python train.py --dataset="capsule endoscopy frames (Kvasir-Capsule)" --train_examples=42238 --method="mae" --loss="mse" --encoder_norm_position="pre" --encoder_patch_size=[4, 4] --encoder_width=160 --decoder_width=256 --norm_pix_loss=true --lr=0.0043 --final_lr_fraction=0.05
Rows from block 2 of the decoder, named by matrix and row number. Rows with one number belong to one neuron. Each number is 128 + 24 x the weight over the matrix's rms, rounded and kept within 0 to 255. All counts start at 0. Numbers have three digits each.
# gate: MLP gate (decoder.2.mlp.gate.weight, 1024x256), inputs 0-255
# fc1: MLP up (decoder.2.mlp.fc1.weight, 1024x256), inputs 0-255
# fc2: MLP down (decoder.2.mlp.fc2.weight, 256x1024, transposed), outputs 0-255
gate.885:160111172153204149116098135179118125135163170098162124163150172107140125142096124113131151113103149198120081124122140095112097034150118115120154112127122120138139130109161125106102155153147141154194149139138103090158105142171120149146113098107089125104075106092111133123125116111128148119123104099137120121179106133126143112136125128094122084132118119170151115109149111115092111163132119198084130128060176127132062119132106181130079135166113150106121115105147097118130113154106121178120093126047192175095182160112183090081129157114119147160127107202065117150111120170145119101119195127098118110097147112119108099160140161116162050086125151192094161130176131122115099098157135165098119151129116163073172129133169145173102112105098107112092127163092161103126099129130093
gate.886:096141122088109127112080078178117173146170166171123075150173095170121174109159154128144166159142101110104150109065120125153144080071185166119118128097148118098069145151125130131160202112169103187136124114142044063167138141144196141089113111131090121121137066084094145129104108081118139081183121111107129093079089110162149143103088145111149131120158117111103174138095103169146119112150109158156147145139111081178165113100124101132180144086133103156154141108107103131125147110103116144146150144164105141174082133133143162116099116121139120111126155084087108095099095108186163156098189094153159107091076157137161126114142086154128174136171146128123144136103132150143154155102109093110162145166148134108088136098167110159149131116153135108130082112129081154137151129146150
gate.887:145130114114119170108081166140110117174100120096143104112130118116114106174162121121064141160078157149094070078085120113080079129119092124118106075120119102157165141106108138122146121090177174146078143135134055133089119124090152160133202118111114129119101161124100141140162121106096152163176160089128125165172135097114095129092112144172092120106133102130169165170149143105092123103149093145131118164091135136131113130136079108093102079163139127118116105164135086142140142137173155079106130136149099170117154126150127131116162105147157120087118150113139088112132131118139166121183110149096114113120169161145138129156128126102156089142137163155125142098141115085147153098070139154134158135132103147167142151133125149135112123102144109154138129109142145134138142151105105
gate.888:132114114118131131132142103164136113152129088128160136143131072102151126113111129114117153126155122123154131114180126175132152148121139115091145119109123121147113156122130160147130162174138115092165111112151135147106136144117138110106117174117161114132114122138119138103098135128113109148138104177102157105130143099139123092118159098175163145133110145128119110091165140125128131113105137141111102080148151114107131082167162125083119108124091141096140126127121101122157095140114145082098101111146179100116151121113143159123155133136127122150155155076106131138127120087125121122130113116132093152147120130142146105098110087118113122140146136122111092141101119127104123106123154117142163113156145093164140142101116139102140124110105162128133112128135144136117135117149143
gate.889:119120156099141179122097147109089133094105143086109108126142141160130133149133118128111110148140131141117124134116160157103119123138149103132152134122146119151104116154124158137128126146117130131125121142149095130132151097148117097116168124163114151142139146104142126148151121132143101121105106117148137101107144120163142133133135146157138135115129075104126122093161151092121151131122087139118108140128128117145105123133130145126124112149157150102103129128129184107129110147165177126113128122133126139117100100098147153140108160138113077130138163117138124158110132114102131104095150141133169133137157171131156190151140089118113088168103138179110121120136148102159145081111141153124094139132148112108118184112094122096176147130147137136123096120153150088123139120123132
gate.890:129135098152163153169131149184104159132141148133126143095145129153157140152112129133130150109171146132117112072126115122112093119098074161121099143075136096110059177125142142143125130151100090152161127130146123106111153128125128180173157141168151104138158132124103159104128134102155146128108107116134121125119103110107105112150145164123144140137153194093141076074120143135088115138110134132121169162117100124116148128119117152078121139148162119120124119140141102135117131082115147174100121136097142137109121126140146136111105166131116145144181151105126084144143114126081108102132140100132155163153121145134149105149136158148129169126131105113141119124129112099115112137066131119127097136113150135111143084115157160139136153145175160097090114128115093155119174148093075
gate.891:144100092134131097099128136151154129106127151125128144077135162139142116138082090122118158115138134147116166160146106114133090130150137123126176122138114124136117142110083142142135111154103123101141157082130148141155127122132122094127125141125139121129141099107125117103108137124153139194133109093165057128079130149145125173093118119112162140123118122150131073143160166131153121145124119159120110190120107125125113176091119136114144116136119113120118125142125129165143152125147116148116152117134127132114109132122099143130121138126147119170087144140151089096143132158120105153126134159110092134158146132161134119114092161143137110145127115132149136160153083116131126144098139126132089163116126078159145115108154139114113176121117120155126141123074146162138141119102130
gate.892:171135123145121126122080121111098112169132100134136152136136147130099157164101109150128131149122138092122098124158131114109118133126113138126123113142101143123153083107133131135119126149143142170091143117144125131133120125125152142170108097113151085129135125104114128140100102110143100123142143132156130120136141125117155100113155091129146139122140138132146152118125148134144158145119161138128108104120124105124139139148149122130129144132149129120166125099099139140109084122138134112102110146115108095101080142123111151132117116140101120106121093117150118146135103136132179111097122116120139075160168102136126162122166138119111129106126118112136171122117157149104112151113145130165115129114131102126144168142105135144130092129132132163151139141139156146150132138102112
fc1.885:167110080080094111110129129111114136139123196147124150148079111171151142127105165161163145161127125124079160172130126146103201131142146093174085155141135157103118106115114110140160144147122143104064161109096165181089131140102135142145197185117120163135154076147150143109185104136139151081123174089122175114084152093103111137134177113090139172161092127162143083090126116144129126103119125091116134098167114155161089112148066100110163126089096164171124134154145137121119117100151102126129187147116110089124115130114133202152192135142082102082119110075134150146113131164166129131123048106130090147102139152181144159146132159117089143143175125137139109142158124123129122119107142148110083146116162117182139099133113120110113117135122122136060129129149085129111080162060163
fc1.886:100138115120159161139135118111128097183158125130090122113127123107141088090132101144130169137170106152101156154085137139147133108112127123117131092161144127130136160115146107105124140121133081168150115070174120107160125115121118142127117150155080111150146127102108116121078115126123122116157165139137100137124111103168168141098072135115114093128164095119152150127133118132141131114121142150125149152171125148154130149140153101135104128099080091169091122153111133138111112115162107139128149104152116144137128134112175137125082138140111168105125155091141073118112112110163132110122162079085105074089102111127148100095166105097140148129105135125124147115078125111139133161113125141081150117167122163092111121138152123179117118134165124113121086128114107156154130140156122
fc1.887:163122132153143121163131132144152154127123094090110124140102143108119085089144142079201118085165136171118122109073109147125168118143169094154092087107131106092060061134138121097104138129153139139164125118168183125113121063166161120129111084157115172179140104179127129167157171121118109151178130133115137087099120141186105148130159124116144078099092131139114062079133143128149169138112140162143106162123154133142099137146130124089124094143180112117075181141112134128144157142140175168116131133168103140107071126132113134113127123132140167146108122089125130124141102070138132121195124143112090140107091151156082117091099130133073135127096115161082096134090132098125124105112117129116089162164087104123139134135106124111136160101118125165093113117122151080148057105123177
fc1.888:119131113118116149079123160113102131143109143114136126124126139135135129138138135157145118150115138109104136159108137091124103137137148149133144119154100104113142121120151139100123115140150103136104134163103108101108134124124117142131148101152118135111133146147169097148129089127125116155137131122132127120104106101120166160150137149083119128098125110144129112119131146139138114152117130133104160152097141164139147141094117103164107137149141128143115112112117158135125169138120114131137128122135124164125118132128139096162125132124123151142128103134173114135141113164114137153126135161123113105121148148110127136111136125173124121124149162163125115147128142130131164136128112110121113145114129123120164119099144126179121139141105095141144117132129137136136135138124137
fc1.889:182094101091115129190206182135118147109091145108154145128106074142124129101122171126120145120137133103170091202155109160119119138109162136157108159102063154131115123183140123148101119126110124158105139125179150160126094127156112106095114105154129095131122126124135132187106157161137117126111130135125131110147120139119124171150226116169132101128150140206124102107105123159106156123173114141130127129159135135101111144150089092135142086127114123119166135159148153110103100124158103145109110112127082126126167093082147195119100105127087103093129122097119137155094138101148132119117154094172133111141162133154121151125112156096131097094186072095142152148151093099137128177172125116164053141128147136139147162148128105128065129098149140144170133121133051081173070111122099
fc1.890:090127096109105109164118125090157137153114148144124124165151114140126140142144109092149144136152145113170139145163131154168149112142108126142143138119126103134143074145122139173125094155165116116084095140131142187103171151115087153163110117085111100111123152147131128132120098150122107145106179140106180140119142110130142108123125141101107123137128117139125150183120110103169123123114192120098149114129143122076144153091162103184094127134131121148152158107074099148126133125124135118185128109127128144129152126133173094157116114150153104102125148135138120147122131205125134156162062136133114137110112102121121124157143150109143116107111142087156119094115118144110155131143114080125143110148125119130090122146123146093143102149110083157133116134123131169105114103131102
fc1.891:136118117105120125130158134089082167140138139072125175106129147145094159151143117146113134153111126145148135176134167137130126155125165133091124125149146128177112125125120143128082097136123122121121138103160118115148129138117103140091126123098090117112218126117154132159135066115151110108157148183109135133165176131130148106119118126131130118101118149125178112130132131139130086087157161132095113130160129104109165102148161073122154092121146121138148129084117151095183155128151099134134130125078135122137110126111103111133112126131099115103154086100133124131092135125147132129083131113138138169090098170123128120169146149133162133140093097146104115133125112122105117136116138129119146153116114110161184123118116129152117144109156124090131134109207138084114138141097083
fc1.892:158083113099120130158113127094159160149108147124098133155115134159127132158112119095121133131099143125148106119109088124100121103156117139138134129135160145118115136127150107154119125164092085126093125134160149122162128145149134117121119120106160147114114129137089103095136109156154142142132150122108109151147135108157141131157163132126147116118121123150112118144128162101164115146167118086139106117138146151115143132103134111094107138080118143134104108115086110172111126097142137153097120141129129092124111169154160176161150114158120096133091099133169163105109154125141118097104092171092119153111120094133131173130170156090155167111062114109151135128127103121126114117166123126176096124107148130151118154131138133139152131113116106169173125123114102118111138142131115
fc2.885:148140089126137138163121134127104136137115130087152140152174120164123141100130107150175124160132135117128140107124145079151121150157149093103105091165074130120163163144127107109103097100139127116118155125104142134132122175128180152080116116159104120138092139161093156115168168119131129118113133130129134124150157124101147122135117136185185147098100166152129110121098099120155144113101111154093113166138095131124113112100142186144119189184049104124077120160106095151138097142114139128132153153096115145117145152143147043126108147124141157074062131111143130179150113163123137096117044167086166126087126131086120111120167196108149152139184075153182164113083146143109101118142112073121127104117143145125095094097122146157159109068103113114114124108126104100066157163134112
fc2.886:136143102106120123072138159158098114160130103130085122131151113114151114128177056140188154100201119137167056132089163136090150116098098136111121125141122138132150114127119115107124129138133137136129116133105146092115142132138118121143119171128103110166153106122135116108121120200115116185163157099137075130143157064182114159155081152080115183108159112146195114125165112158146139131126164151109079129195109096162112028104139070150168097162124143122158125173188170118090086096149141223135126143084105139172078120168099118113166159167153149107091077100174077144144221127148122137152111092135141148137081127097114076075137112083092114138137112090098145081106167109157151134121146136133135154150080131148145133139105084129098121154186089124128131150120101142112156120115109
fc2.887:137093141113136130077089147129149153115131129169133148101136125123114104144127134146125122102157136167127134100111108128102126121087109115126138173111130151108130132152146151150154138150131173129133156131116138165124114131122119125139135149118085147094112123108132108125118097141172106136123099148098119119098104130131178145117150117110146120143107140180122132141135162108150150074121142131141120147115138152115157179122104139089071087142105144132126095106115102145105092158154134118168123103132155154125120089091102149146109125143145147108180154121150168133087186086147132132101106114129158102132136108104094070111111123141148139144146095135173125168108091127163147098147117171122146137104101126111160146136107165125096149153094138130146113141167107109141137081137166
fc2.888:116128113111180125121102105125167093140102146122136132130129145136116131130123121151151137150132129113135138141100135091131136123147123170116138130092120129117099158143109140080121139126136115166111138099124100129079139122126134129139143107171082139143190157138096097118127123140123116140103149111146139124086135141084161121119086154118158154145105123156097094137113159162122126116080131089123122103083155124102148139114117116062122150149088119130158154111103118144149154103103111156125085142134144119146116108144132118115121138144107124157127126141145163156122116133118157113080139154108147095145124091118129177110147110131146150144160144155148150156117124122105163161142167151145095130083111119143133144124162147138147120143103190085116138131132157152123115098125159
fc2.889:155128161160108135101095113142135107142142104113125095142118133114143112120152123120100108143127166125137115139108147131128123114156127100115110106116130120139127160087147153107138129110114167123170140151133123106159142114138121129142166137147146094159112137116097133119135142125151129127128126153144086136125134071120124078132118128101158129113122132137134131108110121143130091176129142130141125144135144104096135139099133148145133118110121128128128139090122153120137163140108131174184125100182192106134119162147148143111125140139148137131124155114158108115146134124126148126102147123135147173149114133122093127165143123156134107141111144120109114089126170144140115120138147110103170102160109130154111127132147132142155152104084056106110124121134143181080120185121149
fc2.890:149151110120128090201121085128130146149107154129100144150155102125108113160155107138129148142111165157088120155156135118128093114201161111111106135140154088115131129119170116202141145113158141089082136134146145109158157155146100154108092109127096154082077167124119131151118129136158136132151138158152145124107151112143075134143138153111122155128112108092130089142150127134125127091112127124112139130158115131151101121128142165115157091145092127144184126171096129095113103106118142128166143118127106141106154042114115146127088105148150158147107123144093102172101102147138112125109136101127163137108130084128161151112179160122137110078124148127141148102157115129093092134156135105124128115105120111193167111111137118107134070175160143129123114130110121120115110171081140
fc2.891:104118144127155125124105125119148105137154113180133103105161138137096110127150096134149129118125122143114108142115080106114128115151154093147113086132129122121134107149127151156133163162149096117120098138134151131114171122104109185152142158164123111122093156102112126118153130125118142133155126127138107106161097141130147157117136154107118117107121108109148105148122163165146144130156152137083127152153113135124124181140130120099086128123100120146136122149101155114087109128151133123125123148095128171121120151133125143154115144189151114083135111121133124119141147088140103140159139122099165130093115097140132116130100136095135086128107114148134148157082140100137108094135124095125144157123140126129175058141115181074090134141112119133093125170145115150151171117125144
fc2.892:093106134125106107161127123145122147082130129138076139154128118135160156118109103103119129166135101153131129137119142137103147137082200149181148119127131129110180166131139090157110137123115167112131136114100138103150110139138144118087136125147102153093131118143131141155125153157085123107137127166121115111144132119142119144113089127103127120144082143115157122137097117081136073135110103141139107095150140119151103098160173119105134142133133114129116117135124128166147163094087169145123153104098139151168138119126157111112135114112147170108140123164141114106122151134153121114141124163135130135102106106121125092108109159134145169149157139130140121128144136127150142126137133105125134139134106122134108133127091138135124145173118135104126112115075107142119153081154116