{
  "encoder_head_dim": 48,
  "encoder_parallel_block": false,
  "encoder_layers": 8,
  "decoder_width": 256,
  "decoder_layers": 6,
  "shampoo_beta": 0.99,
  "grad_clip": 1.0,
  "epochs": 17.9,
  "final_lr_fraction": 0.05,
  "weight_decay": 0.09
}
Rows from block 1 of the decoder, named by matrix and row number. Rows with one number belong to one attention dimension. Each number is 500 + 25 x the weight over its row's rms, rounded and kept within 0 to 999. All counts start at 0. Numbers have three digits each. After the name is the row's rms in percent of the matrix's.
# q: attention query, key and value (stacked) (decoder.1.attn.qkv.weight, 720x256, the q third), inputs 172-255
# k: attention query, key and value (stacked) (decoder.1.attn.qkv.weight, 720x256, the k third), inputs 172-255
q.47 085:509506505492516489472478527445491478483490447486535478496472471527488517504494512528524499535447517495485492454494516493506568468481508521510511468522486457485528496496508477543561564502495515506484503493468503494460498520496507494491530514508500496501
k.47 072:521529497481515494496517496502533510437515535499529482504464532496441474466475485502427499507468495511497512509475459546531522490485485479567519545454506485501491493481516491467489514472509507475538499514516508518445521520485467509524455474537498494516
q.48 112:518532532494514499441502503517511475497479501487511501478574497507491494481482494503549557528524542522546513481507467526502494499539518468494515511471504513464487500519479478504483499476480476495491479469510511475487469482507483516539479492503507523482
k.48 128:493518510457551509511496536502482497526459508493475502487484497519479481438476503479544527503536550524481537545481474539492502484503495518482483452502499564515501485458470501507474509516482490495506537517504477505447505517520529478511528520492506510486
q.49 119:500480504499523488441520495481487510452497505503492491474519477484530504482506498465474501476498479556529503489558451514488485479485500534510505508464507486497553441510437498492469509501545511481517482507481492545489503492506515502500475507498435527528
k.49 132:509519526440537521468546552526492488516470502514468514517469464512508506476533500512469506477496489496531498504490521509529518465481475514474466518504472515513523495490443479472518479477474462497521483495456485517481484501494482493473526482490456508525
q.50 124:508507532431526521527537496535461507530473494480484473552494481520454475475504482458509513461536518528454500486468437471517517494469501522486514493499523505505505484485452531505497497504484470453471525528544463504518504503494536491505495480531481503512
k.50 125:493494574480500482519535542540511531491523514509483491502501539461492511480464511490515459476473486489470487477522518524515516502486512500506532538500443508493523514484479508516484476469500466474496514495494517508468449512507502447519507508500493515467
q.51 120:528457523498490504487521442461505485489509456443507499493509506518466519461540460521538457503498539502521517480513491530548453497523523489508530502500470460532473460544495487489502456513490521477484492498499529496485522489520510510490484493468503464499
k.51 120:508522517485492494506503519456500486496475520508491510534513511506508534524469481521479525467482512512529488529518482540563507429474476477494471490505521505505485504490493471505532502486514519516464483484519473543485535525459463480507477465478486535464
q.52 124:524488494494483516504522506562443540484504542502462534500484495531517501499448501506486500536471499468481501508486509489512543514459512509491521503458499512512510500507474501547448482512500522496503524507507487504524517495498486510517470454564542520478
k.52 133:501548483500472511501486478455512493482524502532499481459497448486498491523445492459478498536508491507489481479468535514456480522573500484526447490510516470518445518441509520523557530528493485523523477517521517451519505484472481513503483515518492487538
q.53 109:489490501503435462516503502488446482500449506517533498508498463484467440502520518516484526514520526506497460503518469461536499500520481516488493494489508517526517511493458511494503513531472524489504479520531519509517516532526536483493455486468494500506
k.53 128:480472498489460422583468479486491547493512527474473493512533443473497496486510496523518500509547502486547514527496490511538507486464489521470536493528560511459469499527512484469476525522496520518502515494476483544518501454491505532514469502548485551488
q.54 134:505514507495509471513461454527498447473501523537510516527499535481472488505555569556561510510538498506540531484493515511553497532492519536500522525488538510535532523505540515473484468467523503499468493508514500518502487455515464503519492498516479515528
k.54 124:525508505471486506484548510481513502501475492518498505542504543440431460502555514522557504541514478491482497534509523486495513526493516470500502474504497501511499498441514517523507525549509499499472496525474492519515519553511496496517503533478489573501
q.55 128:511520491503544539497498519521452510470504507512496567488499467471472425431444490535484518494520521456495479466494479505469498529495501519533526493505501478511496492484501523527513483510514486510513526495470527546550494519507503498501501527529438486503
k.55 133:463495463506439510464493509495503484483483446535499520483522470449459476439471456460495477461511483514472507528486528532533529465489498501499515528458497521491492553494530490494526451471460508527514509515482494506481489468517505522476480480528512534512
q.56 133:505495516483536477541524509546536516487526507522497550501474409445465487465540467489489495527456456517499479490467456451502511487522513465509516479486577505468504500505525481520483541475498490496473494494490501487542502495514527465495489519499483489489
k.56 136:531509560534507518476525530482472477524507489521488512509487467403452506535481529443507493478465487473508477451508514503479485506537485524479490458497464499507501453453494519493518495458494494482465455531511501512491485494496471507510522528476501469528
q.57 107:478534458502481535483496506472530508489515505517524500482502461464499519530467517495509467512494519516499534535490527467528522495493530471503474544483534527502511524486495540476477441478512479520527506506515467480489499540465478486503516505516480566513
k.57 117:488482497460457498504518476516496511495469504510504532470521444511471505471491468510522531489506531481494487499488498490515470478480526524530520471499496480488480526518534515470465543465519540530529496504462485498499523532467484546516518515523532535514
q.58 118:526533460500503508517498530515514503508467517455509477527528509474479480466456493505512558512531537487518542514511512503471522481539486498518507535488479506494463523487461490485532499476506488478548492519516500497471509497528499517480485493489489470533
k.58 128:516493524490471513493503505503494537483484481501470546519500490494480426457510522539531512492541559583508486480517517471439477470529484443450485475494477468487535466496493506475464479492520502493472491504491495499511510515494477489512511505511497507532
q.59 126:526494493477484486483501490490497509526465497490486490503515550521433487489491469520503507484463539548525525523502488506457500494486513523511483516555481496533480482499503494440515513540484509511530473522480470487521489506528510505509520508470491498467
k.59 132:470547502499485498460528532475471511503508526476516462461486575549515469465494471539522503457543509495479494474522528503473512499489463488536504491449508495467500502510536514526514530480493530498473469474492495523494481419506507492493517500491466505482
q.60 117:495497492479496486536507488515505489532538509528569524496474511524499508499506448506510505491478519480506476479502464453530451507508520544508476472481520471535486475494547533516487554482475485547490469514514531500449486504475498516533459524517531487518
k.60 117:525521510469488487495502537536527541495476507494513520468500560508511510476516489492474465456464532495548510504478526493527460496533512482505496535518501473476501520501456507452518508493550519548518495509480470496524482450506482465507493484525480522469
q.61 108:483494501493525508432477516487481518486549517468550545505492495546475462457509477497483483512475526482511521473538481529523526489508480498534532511477496461526536452511545491500492501502530536507519512510485533506508507478471523521511519479492486532500
k.61 111:499510477494479575498558504491505544549437466495491492518515543520480512482485514444518500534501498514520458486539466478532499514472529510477454521446555520482481509505465532479519477488513476480507510487537507505468487524495526488507488529496505496543
q.62 111:479523488535477489481507493475451499533531515481516526485506470522507509525508469457509482492508485490489535510463532522491479488498516490506508488467482476491489474493480522512490530456494491565483528498459496521504526515452499503478477490431497478493
k.62 126:500516467531450485490484484463499504509502512476528581517477517481517523510463476468500510500512451475478470486482517485496475537548493482517499479501498495528508478503503475504491445513547495501465458505508507488487465494518467489468488503540505537553
q.63 111:531503523495487502514500503497517517509483489530510518487530526483527493471481495484522492511500506424498513520469508519458522490453505512490502501428520475520528514512511510462513503478503524558519496479491486502521510514524470481482510517499535510548
k.63 121:491503519526457539514502466455509492465528505512516514485501511507525538476523521480476467498512457505505473495497502497513495510506512493558530557551470521527489528497523493479467509499515543476481508544498491536490536515504498541453439529476464463488
q.64 135:476524529492500512501484509482522501515496509515520490471494447461440480481494537532497504507481506521463517505447458495525498509490487500504514520509481496488499489483424455488511500455494529510508487485491533538475489512524524501473509503437498532508
k.64 131:521535479519542493472498478504539476487540524474476521515482439464473490444488503469466519524515506490519482528503500503493474522473502496534543466486519515535540461529464533462481481487495508496491462498540502506483518495456506485546505502525503532507
q.65 113:470464485523531501525449527507535434443488465508481509480521483439560502520515516520497487518493488464478513487481500448520499517511491486497521513509520517472549505511481497516508475528500447519472506441492468571515494518473501515531459503472498530497
k.65 123:480498473499452496538449495509496513522458467509501508495505408466506561488512501485513480517460513539494471482528521533524524512501516486509498485508488525484456493507550507517495504534514501469474535480500498531478460524532560507498496498507557509481
q.66 118:500518504529503476488491496475499506510465470501473528520476439481473526493508491495469482479510506502501481490464513515526481520537512501473530493492501504497498509533503509536478487501477470519470522464550485520515484519522551520495498516564469519477
k.66 123:481477515505441477537494489499506477509511489531497503489471495471486562473485488448484473508492464484473481473520555499504538502478499539482525548513509523513504524541524486499502536516499534519483534486488477563480520521492529526497466503502494537468
q.67 118:530534467470484516499483495488536483485499496530490527517471551477496480465513527532534511487522498491478507491541531507509467517495556508458523511470495477531519492515521519525502498499491503493444484465496460516516543539500505510488419513526505500488
k.67 121:484505519479471500487500526456488481451479476489509492469495559526506549459495485514550535552492510490489507489470536502515473507507478486464497464514502472465459532459518510524502499451524470474437531489439488497523489521493483500493496518485480507516
q.68 121:488450525503493452532468486465496497527506556495480484510500536560511473492467470473461477478495509482516490489491471474473511497494477510502537491522532521494522513486532519488475520504489486506502492515478510487512485498458481512483495498524490504509
k.68 126:494528495489470505516495487490529475476503505526482489496521555557512498479483455474453455498465502477500472486496508517476511511503511492542547511526515495506523500541528454481476496473465494529524468483515498493528537467520500521519489519527528467511
q.69 110:515512503473497453517491527512475517515498523486525467490490403452481504516523506531472549517491499490495524496445460498504493502502554517500501499499507504523474517507508524492487526495475497519496513490464519495542490466555485527514459500509501490495
k.69 120:444490519507535523503521483484507518471495511532551488468471426459455497533505507496507542510514499491501506495517508480520505500505457510547496495521502503524518472512438505497536502523472498537510520523513483507528477516477506525515493497489474470475
q.70 119:483535508507470508461489497562500552489519485484525491523479536538438444461517489544536514516492528504511501512500499514526474524482552519478503522505489485496516482495526503489545456475503474496489529502494492473525482504493471506532503470524508521454
k.70 119:533490539517506509515529501510457487525512531531492523462477589502470453528482490505519512512494501513494509518518477517490467532533506478484470475473472470483506516481486477495533513540492437484497478522485502480482527480468530506473494507474481493483
q.71 127:468522506512535515499515502502523498519540483529447512532477559462474502473486520465470512527500520490507467519478513504508464509493500497517497494518484504541480506499514491483504503499492463468516468486558522476483477493497488499503492533517496495502
k.71 119:515505536491456469498462490543450514475529517471557490524486532450490458467474516505513497466480496495497478483526504554505472517507488497512473507525517477487469521481529496515494513487496484506506530487477477542521527506541478524508478477488479483512
q.72 120:470440497521542516492500469496509489513487499459498548507499522531517508502504496522496466486500541533546451506516507488497463500487467506480513530540498503493465500466507531464495464505476485530497480489487493511478530490508451499512513482541535547510
k.72 121:489506495462457441517484494467493488475517489516491490495469530544495481514478505504508521500458465524491498500488493487504485512514499501502514494516538466517490461495522492499510479509507510476504497479467499525513516460509504485541519426493533490504
q.73 110:500514504483492461492472476529510507510517489459535495452514498545525510554539530520513471484521472469489494487493522511519518479474509543551480531499487475496527554498530519513497481474525497510508480511491525466495490483455491495496507533534489490506
k.73 116:493515465493503514488475495498478478509473454527423514509562545516531531514553492479522485517491504488488522543478504523501491460490450498489498516487531479512532510539496477505509484506488515482531512532551525513496496528524500517452497491503511536520
q.74 118:474493504511462475506507473479530511466499493532524513501485567483492500507520500519546498531560516517494476501528526481477506490490483498502468560487433478509466475516472507529479460469539454468501473498500479524499505458485487487502464506487515498546
k.74 120:470519501483517457541476514514505478484475468473507488485505528527468492480478532515517492501495540477526535538512532511511521498507496495494478472455519498490507465495478504503485525493483525525514512501526467451486508492566492513489483538526488516501
q.75 120:454492530509484506462522498513512526504529519484472541519510523483466501473465491490523453512507489529533515508459495490520486499505516471511503489504509492514488489518482528438497554507493465472506501495482506476508470510479515454492518498509515496483
k.75 127:497494509502464531521490492486458511455499517536480524534476499495509513507477529473539487492508499530453493485509466499509495502492514504483540491503459534472497503517471532500540500516482461487500566467539519512514497505503486505486491526459499482491
q.76 104:474528493503496490490511475430485482484491486506459523529543501543502505544503520473490483491512505485491516500501522462524524527516544457519496517470524502453483498521496504505524438527474509505504503469519515495475541502504474516487475496510511509511
k.76 123:519484490494493498514543493507509539545477531519515535520489533504495561513485501476480502534502508523469492514522516522502502506513511455506515448492493501482484522549544502515511526493456481527504513486459494509530439502497518501491524489504526493508
q.77 121:516485477508473475512529521497467507471461505534509530497529566544517481502532529512488475472519531488464526474519517537515513512507471494470509505465454510518500497559480512520525485487478503478465543529479502479498501548492480553493511501501512476496
k.77 128:502494532496549511437512464494477476505512479525502489504511487560566541534474532529513499502542500560529494522512490527498515451509513510481496516488461510520501507434487543500502541537463494451514484545524496514484531459468486487493465505516483504496
q.78 126:549508498495473515485511486469480568495501493490469508506530513489454467490464497532494481499472500570516526498497485488478497474463538522512504520493508496506443532524484496493506547479471507500529525461463494544500505487542484471477494471496494519512
k.78 126:478521474517498516450459533460519501444540475467532456480502470496458440476461514466467576473553537506471504482509482474506462488485487513521487496518532502463478478478526502504508478498550485521451532461517493507489485480462471546497521486523486525509
q.79 118:498500514520515487515491517507543528497488533496490501498488526594545503457465495427493504482462524466463471504514497485493532512479507510546492499509530505478540487518476495513500485533494487539471532505464478515478520534491513548505494508541505495480
k.79 126:536472526513500483508530511534550516535507513504469492509469524612569492474494470449485494506526506478557479484503506449532500485497496522492493500452480472492482505444497530503523531480461478530500538563493534497497485512466512478515543500480475539517
q.80 120:518500518475479496510534501489472529530458531500494517513495461481540534546472498484431492512519494485517510509528513530479571471490513542459504480499526479469474516494494494508507539476519508464533464471541508501486494521496462510540483488525481488491
k.80 124:495508519512531518516501490512476509466507510491519516476525450519549541508528475507490472502540522492493529496557480498471485487501491516547532524515562460506457517522503512508538484489506513514493489490485456531522515472517468534505499475497472520547
q.81 126:498483519518511535483543523529510482494495503561522451471497467478461463529502487466501478477457508496521464471521506520480475501481529533483478538461508494528471524469511503470503505490492512522478498477534518490494476500470522529502463514457449453492
k.81 128:530515480472496449485475519523493503530519518461509512484516492472418487494531479484485497454502490507523480528501445495467526482528491503517505463510506480479485489494488519504489460496512553501492529508467477503517535517533509522452513512486494537501
q.82 118:495493466498511507493460502500526472464507451482510465511515527528502532510537505578519506511501469479534446488516510503504514468530515520522525512503500507451514533504475514506507481512482449508505504491511499457508468492486504543525513547512509462484
k.82 122:468465446500514502529511533506536511517438466517529524500521557519511491574512581484555543505486545492502505526515497503455527463516510462503517516491501500480517471498491513480493464471569481482461484498537515534493507495535505515498502507461499508514